Weights of a small contrastive audio-text model.
Model: encoder arch quartznet, encoder depths [4, 7, 7], encoder widths [128, 128, 128].
Data: trained on short read English sentences (LibriTTS-R), 26041 training examples.
Rows from block 2 of the text encoder of a small contrastive audio-text model, named by matrix and row number. Rows with one number belong to one neuron. Each number is 128 + 32 x the weight over its row's rms, rounded and kept within 0 to 255. All counts start at 0.
After each neuron's rows are labels from the 100 texts, of 14848, where the neuron reaches its highest value: "fires on" is the input token at the peak. Only what is clearly more common there than usual is listed. The data: short read English sentences (LibriTTS-R).
# fc1: MLP up (text_encoder.blocks.2.mlp.fc1.weight, 576x192), inputs 0-63
# fc2: MLP down (text_encoder.blocks.2.mlp.fc2.weight, 192x576, transposed), outputs 0-63

fc1.418 [130 129 118  81 171 126 161 107 155 148 114 133 139 152 139 135 115 154 153 131 127 158  74  96 126 133 130 126 128 132 107 139 108 227  83 140 113 255 107 105 149 144 122 135  61 164  91 132 114 132 117 108 133 135 118 118 130 178  83 150 107 171 127 166]
fc2.418 [127 145 133 230 122 131 124 119 122  58 145 124 128 127 127 132 123 118 107 119 133  87 141 127 116 130 130 140 118 116 161 118 158 125 135 125 135   0 111 131  98 127   0  51 188 119  95 249 104 133 140 126 131 126 152 114 132 116 122 123 151  91 126  31]
fires on: "business"

fc1.403 [ 65 128 127 128 131 255 128 128 130 172  64 128 127 128 128 122 128 111 126 127 128 135 130 126 129 128 127  95 128 129  75 128 126 128 129 125 129 129 178 121 126 128 120 140 133 129 129 129 127   0 126 129 128  76 110 127 129 128 114 128 128 128 127 130]
fc2.403 [255 127 142 127 126  77 128 128 128 132 133 127 128 129 128 133 129 129 128 128 119 128 129 128 125 129 128 129 133 127 128 128 127 128 128 129 126 127 136 130 128 130 144 119 129 128 118 128 129 128 129 129 136 119 131 128 157 128 128 128 128 127 128 123]
fires on: "the"; "they"; "in"; "one"

fc1.56 [127 127 122 191 115 130  86 116 107 188 138 151 128 117 124 119 129  23  77 131 126 131 130 125 130 128 123 189 114 139 151  85 131 126 132 134 127 127 168 120 121 126 115 134 138 131 140 107 128 127 142 133 128 130 144 133 126 136 109 125 126 125 127 126]
fc2.56 [131 133 124 127 130 127  78 126 128 132  95 129 126 123 126 121 125 145 212 127 118 112 124 126 129 131 130 121 135 118   0 138 159 125 122  50 125 134 137 120 255 131 124 124 122 127 134 120 165 128 136 139 131 131   0 129 128  41 144 132 142 121 134 168]
fires on: "boy"; "word"; "found"

fc1.273 [127 131 124 136 161 129 146 152 147 131 142 136 135 136 143 142 116 196 155 119 128 173 128 131 132 132 125 130 130 129 133 172 125 106 104 120 125 112  63 116 141 130 140 141 130 121 124 129 162 129 137 105 124 114 161 138 127 121 102 125 126 132 130 118]
fc2.273 [126 119 142 101 122 118 163 176 126 122 143 111 140 133 127 129 136 157 178 135 154  54 172 132 141 130 125 175 129 135 247 134 144 117 130 211 150 121 128 162 108 131 142 111 130 127 133 128 131 127 155 132 134 133 130 126 125 128 130 132 120 106 128 119]
fires on: "sir"; "passed"

fc1.251 [129 127 149 117 168 123 127 124 115 140 132 127 134 122 130 127 123 114 143 114 134 106 132 129 131 129 125 121 131 114 117 145 108 124 118 136 147 149 129  76 139 133  82 132 112 197 151 147 157 129 111 170 107 129 119 119 129 125 123 137 121 137 129 137]
fc2.251 [131  76 119 123 124 112 105 129 122 114 120 124 113 126 121 126 124 151 125 126 134  21 109 166 135 139 126  97 127 132 136  88 255 130 117 155  68 106  94 137 162 132 174 110 255 116 104 125 146 124 203 135 138 133 172 124 121 146 137 143 122 120 129  64]
fires on: "two"; "turned"; "didn't"; "mention"

fc1.35 [129 125 108 129  80 123 197 113 112 163 109 135 124 138 124 116 133  84 100 132 118 152 154 107 132 125 115 162 131 128 124 103 111 171 130 203 143 124 163 133 120 125  88 130 123 151 128 134 112 127 135 121 105 134 113 139 125 113 114 177  73 153 127 105]
fc2.35 [131 133 130 129 153 123   0 129 116  96 114 136 130 127 132 130 125 127 137 128 118 106 126 131 127 134 130  90 130 126 104 119 255 111 128  94 126 123 151 112 136 129 114  47 118 126 129 123 234 127 131 128 136 129  84 122 122 118 151  94 131  87 128 134]
fires on: "boy"; "that"; "i"

fc1.490 [130 127  87 124 124 125 146 118 141 145 109 134 120 151 119 130 117 104 121 135 126 160 179 106 130 133 124 163 170 133 132 175  26 177 205 118 157 101 147 172 133 125 115 131 127 166 113 154 120 123 126 247 123 117 148 117 135 113 111 128 148 202 123 121]
fc2.490 [131 140 123 129 128 129 122 113 117  88 134 125 134 129 137 133 120 248 131 128 129  27 116 157 126 127 128 132 118 130 137 116 255   0 123 125 130 133  64 115 123 127  66  42 146 126 129 107 158 130 255 125 127 125 126 131 128 124 132 133 127  68 127 131]
fires on: "would"

fc1.539 [129 129 151 211 131 123  79  36 121 184 121 140 133 143 130 117 103  50 110 149 142 170 145 173 130 130 123 185 112 140 141 121 131 150 142 166 195 117 140 162 108 132 121 127 178 129 139 130 114 135 129 140 132 128 133 119 125 151  66 154 112 138 125  79]
fc2.539 [131 134 119   0 141 128 139 120 130 151  98 136 134 127 119 130 127 136 132 123 129 113 125 104 122 130 129 130 132 115 120 128 141 124 126 130 123 130 132 113 128 126 141 130 105 137 158 109 145 128 135 126 130 128  47 145 127 128 150 108 125 123 128 140]
fires on: "has"; "because"

fc1.263 [128 127  95 112 150 127 188 146  99 127  63 111 122 140 135 134 143 172 126 146 124 120 174  82 130 129 126 165 155 125 125 139 108 138 180 162 156 189  85 179 251 139 137 133 137 170 120 152 150 127  74 162 133 127 231 111 130 133 138  84 117 171 132 132]
fc2.263 [131 140 132 132 176 125 108 117 110  54 122 121 141 130 139 125 123 163 143 122 134 109 127 196 127 131 128 109 116 111 123 129 149   0 126 124 140  71 101 100 109 127  57 107 137 123 125 127 143 127 188 113 113 128 123 143 127  84 133 131 129 111 122 106]
fires on: "matter"; "looked"; "is"; "into"

fc1.92 [129 130  89 135 113 128 158 164 167 120 130 128 132 157 122 123 131  99  96 119 100 145 163  37 131 130 126 175 120 144 128 120  96  74 138 166 105 119 255 129 117 132  39 112 184 159 157 127  85 127 110  57 140 131 155 127 126 128  91 115 132 122 124  77]
fc2.92 [129 130 130 105 255 129  51 148 112  91 126 117 141 128 155 134 120 212 130 133 129 104 120 155 123 126 124 124 124 122  96 114 255 110 130 117 140 240 145  85 136 128 168 118  46 120 135 106 199 124 116 135  96 127 141 147 126 152 135 130 111 123 127 132]
fires on: "boy"; "look"; "ought"; "now"

fc1.265 [126 131 127 109 144 129 108 102  93 118 122 132 177 139 127 137 131 111 165 120 122 137 138  61 123 121 133 117 108 144 156 128 118  35 153  96  90 109 134  62 100 123  75 139 144 127 115 142 118 131 135 121 147 129 209 110 121 105 154 116 140  92 129 125]
fc2.265 [128 156 113  94 121 130 144 154 141 148 109 125 131 121 130 127 128 125 121 132 132 134 128 129 131 124 128 127 130 110 114 143 132 164 118 135 125 135 128 134 163 127 154 156 147 157 142  97 106 126 125 128 129 126 127 149 127 136 142 150 118 152 130 129]
fires on: "man"; "he"; "money"

fc1.177 [129 131 139 114 132 125 157 140 164  99  99 126 133 130 134 140 114 205 164 151 138 148 116 126 126 129 128 140 107 118 132 152 158 174  89 128 120 103  24 177 134 130 188 139 115 122 122  60 124 129 145  64 130 133 102 143 129  92 137 152 140 155 123  57]
fc2.177 [125 187 159 149 134 124 131 141 122 167  95 154 132 127 105 140 138  98 156 116 106  68 160 109 112 132 137  80 140  85 135 200 127 133 138 106 136 126 160  86  75 125  99 126  43 105 132 218 141 125 116 126 111 132 124 126 143 176 125 111 128 116 125 150]
fires on: "sir"; "said"

fc1.478 [127 127 135 152 139 127 109 122 122 116 141 151 132 150 124 144 131  98 145 135 142 154  94 125 125 128 129 113 121 139 135 144 118 110 129 108 126  75 145 149 110 120 143 142 116  63 108  96 155 126 142 112 161 127  98 108 128 160 151 113 150 110 131  87]
fc2.478 [130 136 120 134  76 127 168 213 138 121 139 108  85 124 116 132 152 137 140 120  93 138 146 150 132 121 125 163 123 144 156  94  51 158 132 175 113 108 120 154 141 121 106 160 164 157 138 122  99 125  91 141 125 124 255 149 130 130 146 142 128 151 126  66]
fires on: "sir"; "been"

fc1.335 [129 130 126 125 109 128 155 167 149 130 141 129 125 146 127 134 122 215 128 135 130 159 160 130 129 130 127 120 133 130 142 131  87 123 179 124 143 101 112 182 165 136 127 131 197 125 116 133 127 129 113 137 123 125 149 132 130 116 110 124 137 147 128 105]
fc2.335 [132 133 133 107 133 126 125 125 124 136 131 122 138 131 135 129 130 255 147 124 127 107 116 132 118 128 128 120 126 118 123 134 166 110 119 131 170 213 130  22 129 128 186 129  97 129 140 112 132 134 142 127 130 127 122 133 130 155 153 133  91 107 128 148]
fires on: "sir"; "late"; "tell"

fc1.385 [127 127 138 125 107 127 145 132 167 153 148 134 137 154 131 130  94 112 127 122 135 133 130 135 130 131 125 170 134 146 154 140  77 113 108 127 138 130 124 168 136 141 132 147 153 141 118 134  75 130 137  40 125 125 151 110 126 151  97 138 115 161 134 210]
fc2.385 [129 141 107   0 196 126 122 137 112 106  96 120 117 131 128 122 146 200 143 107 128  54 144 131 127 132 129 131 124 111 116 155 255  96 132 137 131 121  93  68 107 128 141 112 108 118 137 116 187 138 130 120 123 131 145 184 133 124 196 130 120  83 128  15]
fires on: "sir"; "still"; "few"; "here"

fc1.126 [127 127 135 115 135 132 173 145 130 132 128 109 123 123 111 127 128 148 135 125 116 132 100 130 129 127 128 102 133 130 100 158 123 117 124 101 115 184 126 162 129 131 114 132 165 136 132 137  96 128  78 116 122 126 131 115 131 143 106 119 106 121 132 173]
fc2.126 [127 125 132 141 148 128 118 114 119 100 172 128 128 135 130 130 129 140 112 124 136 120 135 144 131 127 128 142 125 140 202 108 131 124 128 178 129  16 118 149 103 126  97  94 174 126 114 132 134 125 121 116 126 126 160 121 131 174 111 113 143 148 120   0]
fires on: "two"; "doubt"; "least"; "looks"

fc1.107 [128 128 133  39 137 128 255 167 135 125 132 123 127 129 131 131 129 223 173 127 123 173 160 150 128 129 128  35 141 127 118 255 106  96 134 114 133 142 126 139 124 131 128 128 134 124 129 150 129 128 146 116 123 131 120 140 129  65 112 167 128 163 131 127]
fc2.107 [123 110 127 128 137 129 134 164 122 121 136 126 138 141 133 127 127 159 125 132 133 119 125 142 134 125 126 127 125 128 144  74 149 126 129 202 127 125   0 121 111 129 144 119 138 126 125 123 134 127 136 122 116 127 255 140 131 142 130 160 108 127 125  94]
fires on: "would"; "yes"; "shall"

fc1.67 [130 129 112 132 130 127  96 127 106 137 127 138 133 149 131 127 123  37 115 115 188 158 130 113 126 130 131  92 126 121 131 138 121 125 132 137 131  96 189  60 160 129  67 129  61 142 132 128 137 132 223 118 142 142 143 126 128  75 139 135 122 128 125 129]
fc2.67 [131 137 112 124 131 124 128 131 125 124 117 129 129 127 123 129 127 129 116 129 128 116 122 152 124 130 130 224 131 109 131 106 122 128 127 119 125 129   0 125 121 127 137 134 108 125 125 129 140 132 132 127 125 126 148 138 130 130 133 130 127 162 128 112]
fires on: "man"; "only"

fc1.530 [125 130 110 141 129 133 139 122 126 137 161 128 123 158 129 134 114 221 127 143 143 153 136 127 131 130 127 167  87 149 126  69  92 114 131 135  99 120 113 154 109 140 103 139 162 131  71 116  80 130 163 114 143 117 202 133 109 121 116 235 108 138 125  92]
fc2.530 [128 117 119  24 246 127 138 131 119  98  61 150 119 123 129 133 124 167 127 110 132  61 109 134 110 131 132 133 137  91   0 229 196 111 113   9 109 144 174 141 207 128 141 136   0 140 153 124 140 143 132 124 129 127  79 158 130 126 154 102 117 132 127 183]
fires on: "sir"; "see"; "shook"; "he"

fc1.535 [128 128 111 161 103 126 126 111  89 125 126 131 129 137 123 113 132   0  78 137 132 120 137 111 129 127 126 167 132 139 140 106 143 129 152 141 124 113 150 204 141 126 124 123 103 134 121 106 135 129 138 117 117 130 180 134 129 107 117 114 126 138 124 117]
fc2.535 [132 118 127 152 130 125   0 132 122 126 138 124 136 126 131 127 128 161 124 132 118 123 124 136 128 130 130 115 117 138 121 132 148  40 123 114 127 147 118 100 134 131 107 120  93 129 141 125 151 129 130 134 123 129   0 124 125 114 185 137 139 127 129 211]
fires on: "boy"; "that"; "word"; "men"

fc1.338 [128 127 131 133 150 127 120 113 123 123 109 125 128 132 128 128 127 101 131 132 126   0 113 126 128 128 128 130 131 127 121 130 231 124 122 120  99 136 120 129 125 119 125 123 121 125 139 125 126 127  79 107 135 122 117 126 128 188 108 103 131 114 128 202]
fc2.338 [127 129 128 156  41 130 132 102 138 120 135 128 121 125 119 126 129  85  51 128 129 159 132 125 129 129 128 161 128 133 170 127   0 176 132 139 132 102 130 154 124 127 130 130 180 138 124 128 113 129 114 127 130 128 134  97 127 142 120 124 135 190 127  57]
fires on: "the"; "mr"

fc1.167 [129 128 100 138 124 127  99 129 108 106 107 129 132 120 119 133 139  81 142 125 132  95 134  94 125 127 131 123 121 119 137 114 146 130 130 136  92 122 134 140  90 118 150 130  79 127 147 101 134 128 169  94 145 128  97 138 129 140 172 128 132 126 127 145]
fc2.167 [130 142 140 157 136 130 123 109 127 125 129 133 131 124 127 128 122  34  91 131 127 255 129 117 123 130 129 126 129 181 123 131  72 130 133 115 130 155 133 130 126 127 118 140  79 121 119 145 108 125  33 126 127 128 125 101 130 142  86 110 143 137 130 147]
fires on: "the"; "peter"