From a checkpoint of a small contrastive audio-text model.
Model: 4.03M parameters, log mel input, encoder arch quartznet, encoder norm batchnorm, encoder activation relu, encoder depths [4, 7, 7], encoder widths [128, 128, 128], text encoder width 192, text encoder layers 6, text encoder norm rmsnorm, text encoder activation gelu.
Training: adamw at rate 0.0013, 7600 steps.
Rows from block 11 of the audio encoder of a small contrastive audio-text model, named by matrix and row number. Rows with one number belong to one channel. Each number is 500 + 40 x the weight over its row's rms, rounded and kept within 0 to 999. All counts start at 0. Numbers have three digits each.
After each channel's rows are labels from the 100 clips, of 14848, where the channel reaches its highest value: "strongest on" is what is common among them. Only what is clearly more common there than usual is listed. The data: short read English sentences (LibriTTS-R). In brackets: how many of the 100.
# convs1: first pointwise conv (encoder.blocks.11.convs.1.weight, 128x128x1), inputs 0-127
# convs3: second pointwise conv (encoder.blocks.11.convs.3.weight, 128x128x1, transposed), outputs 0-127

convs1.28:501572515536513501501499505479674496507502508548488501538525515522504473439493508545525496513498520618521502508542516525506493543495495549502475509502522490498510505507503517512504502498526532493495497408543474571500503505521506541499494613505491521527509499515564530502499464509393499520491504589507500464495495466427499486716526528482499505505499500559493500458456500521455441499509
convs3.28:480499500501492499479378476498498523497457500462553492485545490505499502522508443425460496487513493508554514518553501509511468515501476490515496507553512497620574514481507502330501493515506502499489469505497495510499423494512498560500498545503485481502463485523503506519500507498485504499519353491451485466520497508520420506484513470477477455518501470497486492494528501491516524458718
strongest on: the word "what" (39)

convs1.115:499495445499490500499501487498470500499502500499512525495510500490504499495499500499481500479508499506495502517500497488131507500482501503500501495503501500473498513509501501490500501501308523497429501496519499500489502504500550500500471500573507509503501500500494499500501505503500521502483500473455500498499502522498462512501505522499500505500497500483507498480501504473507491472502
convs3.115:499502520499500500546461503531501481502497500622500505500501500496496558489487499498479502500503500502500503504498617500481458501502508495501502499500517499494501495491507512693498501501476469500470512498499487493504404499489507503500505516501499455499480502500505498503499501503506503498498498511491506487500503500502476498547521563478499556461464498501501515490200496441498502437494
strongest on: the word "to" (34); the word "of" (32)

convs1.30:508476495498496495519499476498502576498499499488498500501504466589521412500495501515501489498507625500448505490501434558502549498477630503502538499573499490499488490501502504445406500509497507428500501512502504498497501472469462512537431496501565489490513504502569601438481500517386595497517502545511483516501509498443498500495502499506501503524395499491431462500433373465502455490428
convs3.30:512506554514509501499477498499539551474613490504501456500514562506587533500526528493530501503500514644515632499501508559511506498505506503490500505508512624567517504503497516428500479501521588683494493621501514500536500500506489525502502502508495565556596468513456502485502504491503499532505517497494478496500511514500515526499492504505507499506500502569518492500499500551510500586492
strongest on: the word "no" (39); the word "well" (25)

convs1.32:496500477536485505501498462509249500497570479503486499496507510491501520499497493491515503486623515504576441500566510519499499485502502492500505501502500501491487502502499470496518514433507578488493503501500420497406500501502568501500501418658500499474483514608501446470501505500499501499506503510487549501499505507501467500516564504498499500502503501500512528448481530501587498499481
convs3.32:471499496508500438501495499490499518495507495515500507562498484545503532503497508536497397574500633484414498549329504513499516499502492489514641494450494498503471499510535500494443509497616495392516499419500492499447592478503448445620528492533515514480522503448504508501495485507500478497544499497499507584450504497494518488542482489505505556511507495496502499498485501507507503498499
strongest on: the word "the" (52); the word "of" (26)

convs1.35:507518501482514536501476534499510400533497500503500490483480500512537495501470523493475501502493535504506499492525531503500514568510502511519387501515506507674422501491501500506519455450502495500442499466537502499549500476517520500516388537696494500484500503598552550501515502596507517507500498501424499505549505400502498444506527503505490502483500500527453497434488489503507437499532
convs3.35:500502500523482501502498505513552509499506530497500500498362415498509526500498502491477499486532515501515672501500532432496476501485485510496491504557577501555506505501499443475496502507537349519515483342536499507505499502497473630497499597536521442529457462502554500501502499499431545502496488497484489400501492504510460561502528501499503490536505499475503490502499494528473496501501
strongest on: the word "what" (43)

convs1.81:502473499500496526498484540521486500573494513510500519501506500517506478486518504496494499499551523511446448520509531500505493524490588503526470500536501485286412503507493494499472472494491504518482515496520488445498493483533541497507501502550529501517472499494502434365583532514503523504502498503451494511478495498540437449482514499539607507518498496504497503420448501461515501513692
convs3.81:440501500501501498500495396500498490460500494494506527502491527448625496502503499460499500570791468504521499507496624501501505491576500500498500499498526433502516501615500500490500502494500502497488501441580496500500490497503497505499500506519498499511497499452564500495458494501472502502498514501494483506578536501499497502499494500500496504517501486502498518584496503500514497499499
strongest on: the word "what" (26)

convs1.93:516583501499458618515513500500477488500501543503555474518483501432500473502498502516505491502492491493561500522501521511498517482493551486498449499451513500505503513499493502510577504491500500501500498474489468621541498500570491458503500503503619509516486494503531452731513464501511498480489473468542499499502494503621496491492500476507505497340519500500478498470549517502487499464491
convs3.93:447513499495480483498495499505491480386499464464500500497466501373448477491503675519495490503500515569498482495496500354500500482470481506517505488479497502472516496586523530415500500499512494612501495500502549491540578498501504501501504499498475500499462500495499476492520520483491596494512464502548510501588498568499563508506485496501361501500498466500505502440495512485500502574501
strongest on: the word "said" (25)

convs1.80:493497505403580508495408352505469495508490500517508519512503498455504511424505506517410515498499476494565550510497502507503522548510487581512558517493531500508471448502525493548498492503477497503487523508501536479522498515412424493486493378470499560516537499499522522496484484497547514502528497500507500466504513651504504537499541533510500602617563497501513470533530555512571501502495
convs3.80:493502501493503488501494504466600506277500516499498502518498504647447451503501508650482504500498518560500502501501502500479470500505471504515497594496494427492537490540507503492500504518499488501502413499473476499500504506502410516501499481542463537495500479503514496500497477517500497500504508501493447635491502503490498492548503413492500499487476411546502499500503460503498492465499
strongest on: the word "said" (42)

convs1.26:600535553501512512673488531501521459524414498472500496483487497525505436502498500499486511501493501492475499497503499508499508587513501549509500503552483500584508500500523539497496491501480483467498500533526517403609500499499483500506446557494497484454500501501505546500511539621499511530499500570494499504470510397501501372497504540489507622495501500542501504516497390502547500500495
convs3.26:501501497485496500499545500507496480690452499504501550550626541502537516503622486508517453516489497495491378512479470516511501477504538499565505482400495456548506501500506502568502504472481495406499494500514454506502498488508532384501368464497495499480498555451495505503503502540600502484514508525530500587497509499487500444501501486502515507496476501507488518508477528492501499489502
strongest on: the word "what" (28)

convs1.42:498449456498478500499501539477499545507475502527498563448500521543500506505498503501571528497510532524483487501566495501500379504506510499498543497523465799501507499457491498501474510544497504497471365500499498560501502526522499504503498500508502495470434500499497537493496546512512500518493502497491501503489500501496500498500502607559472507495487499471526525461489500434519506500458
convs3.42:506494501513486499498476505500501495499500505484499502500501504499504335496500506470411517499506501527500496268500498489499488503499504501500499507501491500484500504502496503500498474500533484522495500499500501500503500501501499494500499511501502496500499785500500484526500501473499503497497503502455492506497424504486499466500500500497498500493501516525496499479375502505500500500503
strongest on: the word "the" (51); the word "to" (35); the word "of" (29)

convs1.107:500501519516537558500496500500496500500731498491517491494537501500536500507499514490501491499598481505496498495499499503500530481503502504498501496501477501488510499503502518505514489506499501505492706485500502520492496486493499500500492496493515496497470501504496504503507492505499501501501501506485502490513497500509487449501488502503501505494503356500501502485499501495523500500744
convs3.107:495497495497500499497606418568487501497568482500498585506498481502502519503494500500502490603523503511498490473506502500521507505495471505500548488504505501527497523494453460501505496507768506499489500491622512499504527493506508497500495631549509500512494633488491520477498502494501501502501524462499574524466488501501498499561499496520515547506496543473501506505500503502504460524501
strongest on: the word "to" (35); the word "a" (29); the word "of" (28)

convs1.15:507503502497494441523477506503524500501587501496511490440501503477522485508525487497525496496479488499493501491526517503500354469538524496496495499506480500447496492510504440615503439499494507501507504470561500471531478489489499490499539494514485533463502494499490448317470526500511476485514491478521499486660493485548488503491483507510485297483487500481491503505537534403501499499510
convs3.15:499493409500541500517509500501456426500501492503507496502472485485380460513497431496483501530507493523501517510508521458459499540507436502499497502521495481503464511449494569397497561501506523497477585490501465504385483525498501451501531456499471498481497483501517541497494501428499453550451484504516691458498508469511491507366498454519498503515515514437496553497505501385501498479548
strongest on: the word "said" (43)

convs1.12:510500467500445494504499500528499519497506499484480502500500678512501498499504510498499499497498502494506500498504487521497522501500502521502516498501493508503482510488527492489503493537500530504493500489499495541507500503512489524497503523496505447513451541500507566499498469440471504475553500485502788447550501496500503503651504485505387497462520508486509509497496502423486495499432
convs3.12:505448642485504499501500430518500500500502425501512501513475490505499498501484502552499500592495500492487500495457500532494489559501501497484508499490500499447446499498504486491496498498501494499514499500522508499506501456500510464500516501500502500514515500467500500377498497500512499499503497510537517506496501482444605343501500505501517501499497500482475506499500500494500504500214
strongest on: the word "the" (53); the word "of" (40); the word "a" (28)

convs1.109:494572493503506527493459498478518481526464534499503474510503505525508497520453508500511556465468493499494538516503498504456506577434458577501525494513500460508503490502526507559530517436483496491370509402482500467554501607579488498499441511505493495496498423526549585493461523586491552499474497516530499494502518454562410385589500547503485498376500480517493502477514499434546460498559
convs3.109:486503504508538502483479500502515500387500530524500500501494397509561563497504446455501497498489495499492677487477483525540496502496509493504494511503560585609505501360498466491541493502462486441500502383500501539539470509496499591501430582501502452504498489395496492507473500533504534562499501486445480493496493489510464545495551507502530495499498502505497478519500489502563479434498
strongest on: the word "what" (26)

convs1.39:573503506495500516501571508375551501580501500495497497487500499512558498622490503556504551503493503532477474497543566504446489560515465506520505499586485501514501495486514503461466502500488500459487501474507450507537609500515507540506458536499497504485526518498602502484396497532496596526491499516436497503505435439497501493526501512441499485519391503554535486492499360520577496496520
convs3.39:498485496482499500499505459501443507509496500502500494501618482499504348503436390492497513499499495472471490503500501571506501501596514482499503500501480500474281501482440497498500500475482567398500505663492502475489503498500500500500493500493506551496582506499500522496499468502474500477568471448486495566498448499498497486542501498499480500491503487506491502500518499512500501464495
strongest on: the word "no" (34)

convs1.0:495494496507409506507500561504527459531369507533485498514385502499472505499508550521506555549450521501460511501559538483500456520500500507509498500541495500488500483502506491465501508502474495499525498367500496538533551500601510500600481528539499452499498360499511470540497502440434499520496398510499501501490486496502618458503407499522500482500563502527508507441501503492430500500556
convs3.0:528504514496501493500497413503500504501498439499494395499269495499448456481495501458503499503498497460502501506500496503501499500501550497499299584498488389508505500503527642521500503496502511499500505497500498507504477489490499500497504498500518486470500500497509504490507427501513536509486531469502502488378495493504502500425498503497500499481498512500497507501500486500542502478500
strongest on: the word "no" (25)

convs1.70:482500491492502440499399537523459509505507509576498524504521499474499514501497507502490501428497541504494504477439506509498501499556633486537547468472524475499499516498490503510501445581471539502474670566510501557481506539499452460500501501443580501492513498501536501475549457457503495491462499481517499490548467498507445503497452527521508500300529499515529434579493501528506500500505
convs3.70:492409490494457502477565488459511512431456478512492498501504577513492514487531507543591500552592519501504503517497474511499528499485397488497422602499508500482488501544443456495497499481500480434507493483498492498500513498525505601481446505511396497500501500504498494498521444498557525567496500468576496510501489516505498484499435507502538493518501423601509552563501465495501500674446
strongest on: the word "said" (27)

convs1.13:613532511501496479655500593506519482496530501498500487548500519474499516506502509526519502504498503488500501504495500514489518505519489460506570492483535502500482497492499457484547505406476503496453486510498449494524504503504456507502539576499506769499520499502522499480494480481506497503486482498504500510518483573507488497499481486403498451370502513505474486513513504525489492494507
convs3.13:499488498495519501500535500527465499618500500503502479497447547543454530493625520559471481498505501544501555462502500559499521500486492493501491473502571418495508506504398483514498509506502499479492506407509483534452503505498580508474503447503468515500494508500457486505547538484689501528462557528558616512521498506491502505501506503500485515518498649574549507503500499517500498496496
strongest on: the word "said" (77); the word "she" (34)

convs1.124:508521654502500495688499504500506487501501503501500495500475500493491512500501502506507499505497500498499500498501507501501502499499501501499490500495500500503500499499500501507502509500501501513503499494486498516541499491501482333546502512482498509494496221499499496506500431498471491489503380514524499508487521499501499499484449498502499497500542500516499502495504503570471501501495
convs3.124:505497498499506500500501495500502513538500489529477499391337500499500502498499519493509533504494497500499443514498495528499500500501515472496489533500499487496499502499500500513500498485320499499499504500500503500431493499500501499485342491502522448497501499500502508499502497354501648502484500471500507496305496444504486499499496503496499499493498512499495512506500480501501544495500
strongest on: the word "said" (29)

convs1.90:421540520501519452500501501553401502501637502517499514498633500401516498499500493419500498300588503499445421509500526501499503496537502492505513464494503495501498499501495512498492473506490505511486612496547502510479503498500539499500500506500528500490499500501503485501520499536488500503517498498499498618404439500499438478500488500501515507518500447483520500493476521505567499501567
convs3.90:557509511475495499505500537484576521511498528311499422486550520513501483484494533577503497436494422455495499500501494499499494496509511513508410568468395497493528471517502485491504506543297502513513485534484496520500502507494499497500438474484468501484546350502493509500500493502507503495530474537528442498508500516502503521488561513491501479491467459505552488502510494450510516507537
strongest on: the word "to" (33); the word "of" (30); the word "a" (28)

convs1.31:556551489504502550632492535475624432498506502489493477502500503582510559501482567524500545475482476503498483571523511506498537555504500537546474498531521503497508526502503499516504408526471501441434491462513481650502502496543565495496488513596501652506503483503525536503500501497515502539504503543513500471548506484508473416509500554474470514493571501518498491412530488474506500497545
convs3.31:561517497498516488500514503497465500503501499530501501501502507498469483497418543529432533506482550500471334390488538505499503519506501505504508517501368468389506497544543504606505501423497505503491495679498463490489510501497449489498525448495501504476496498556500497489512437497505478490503495496498521594506488507473525397462462552499496502498515501492501503490566515511471504542520
strongest on: the word "what" (29)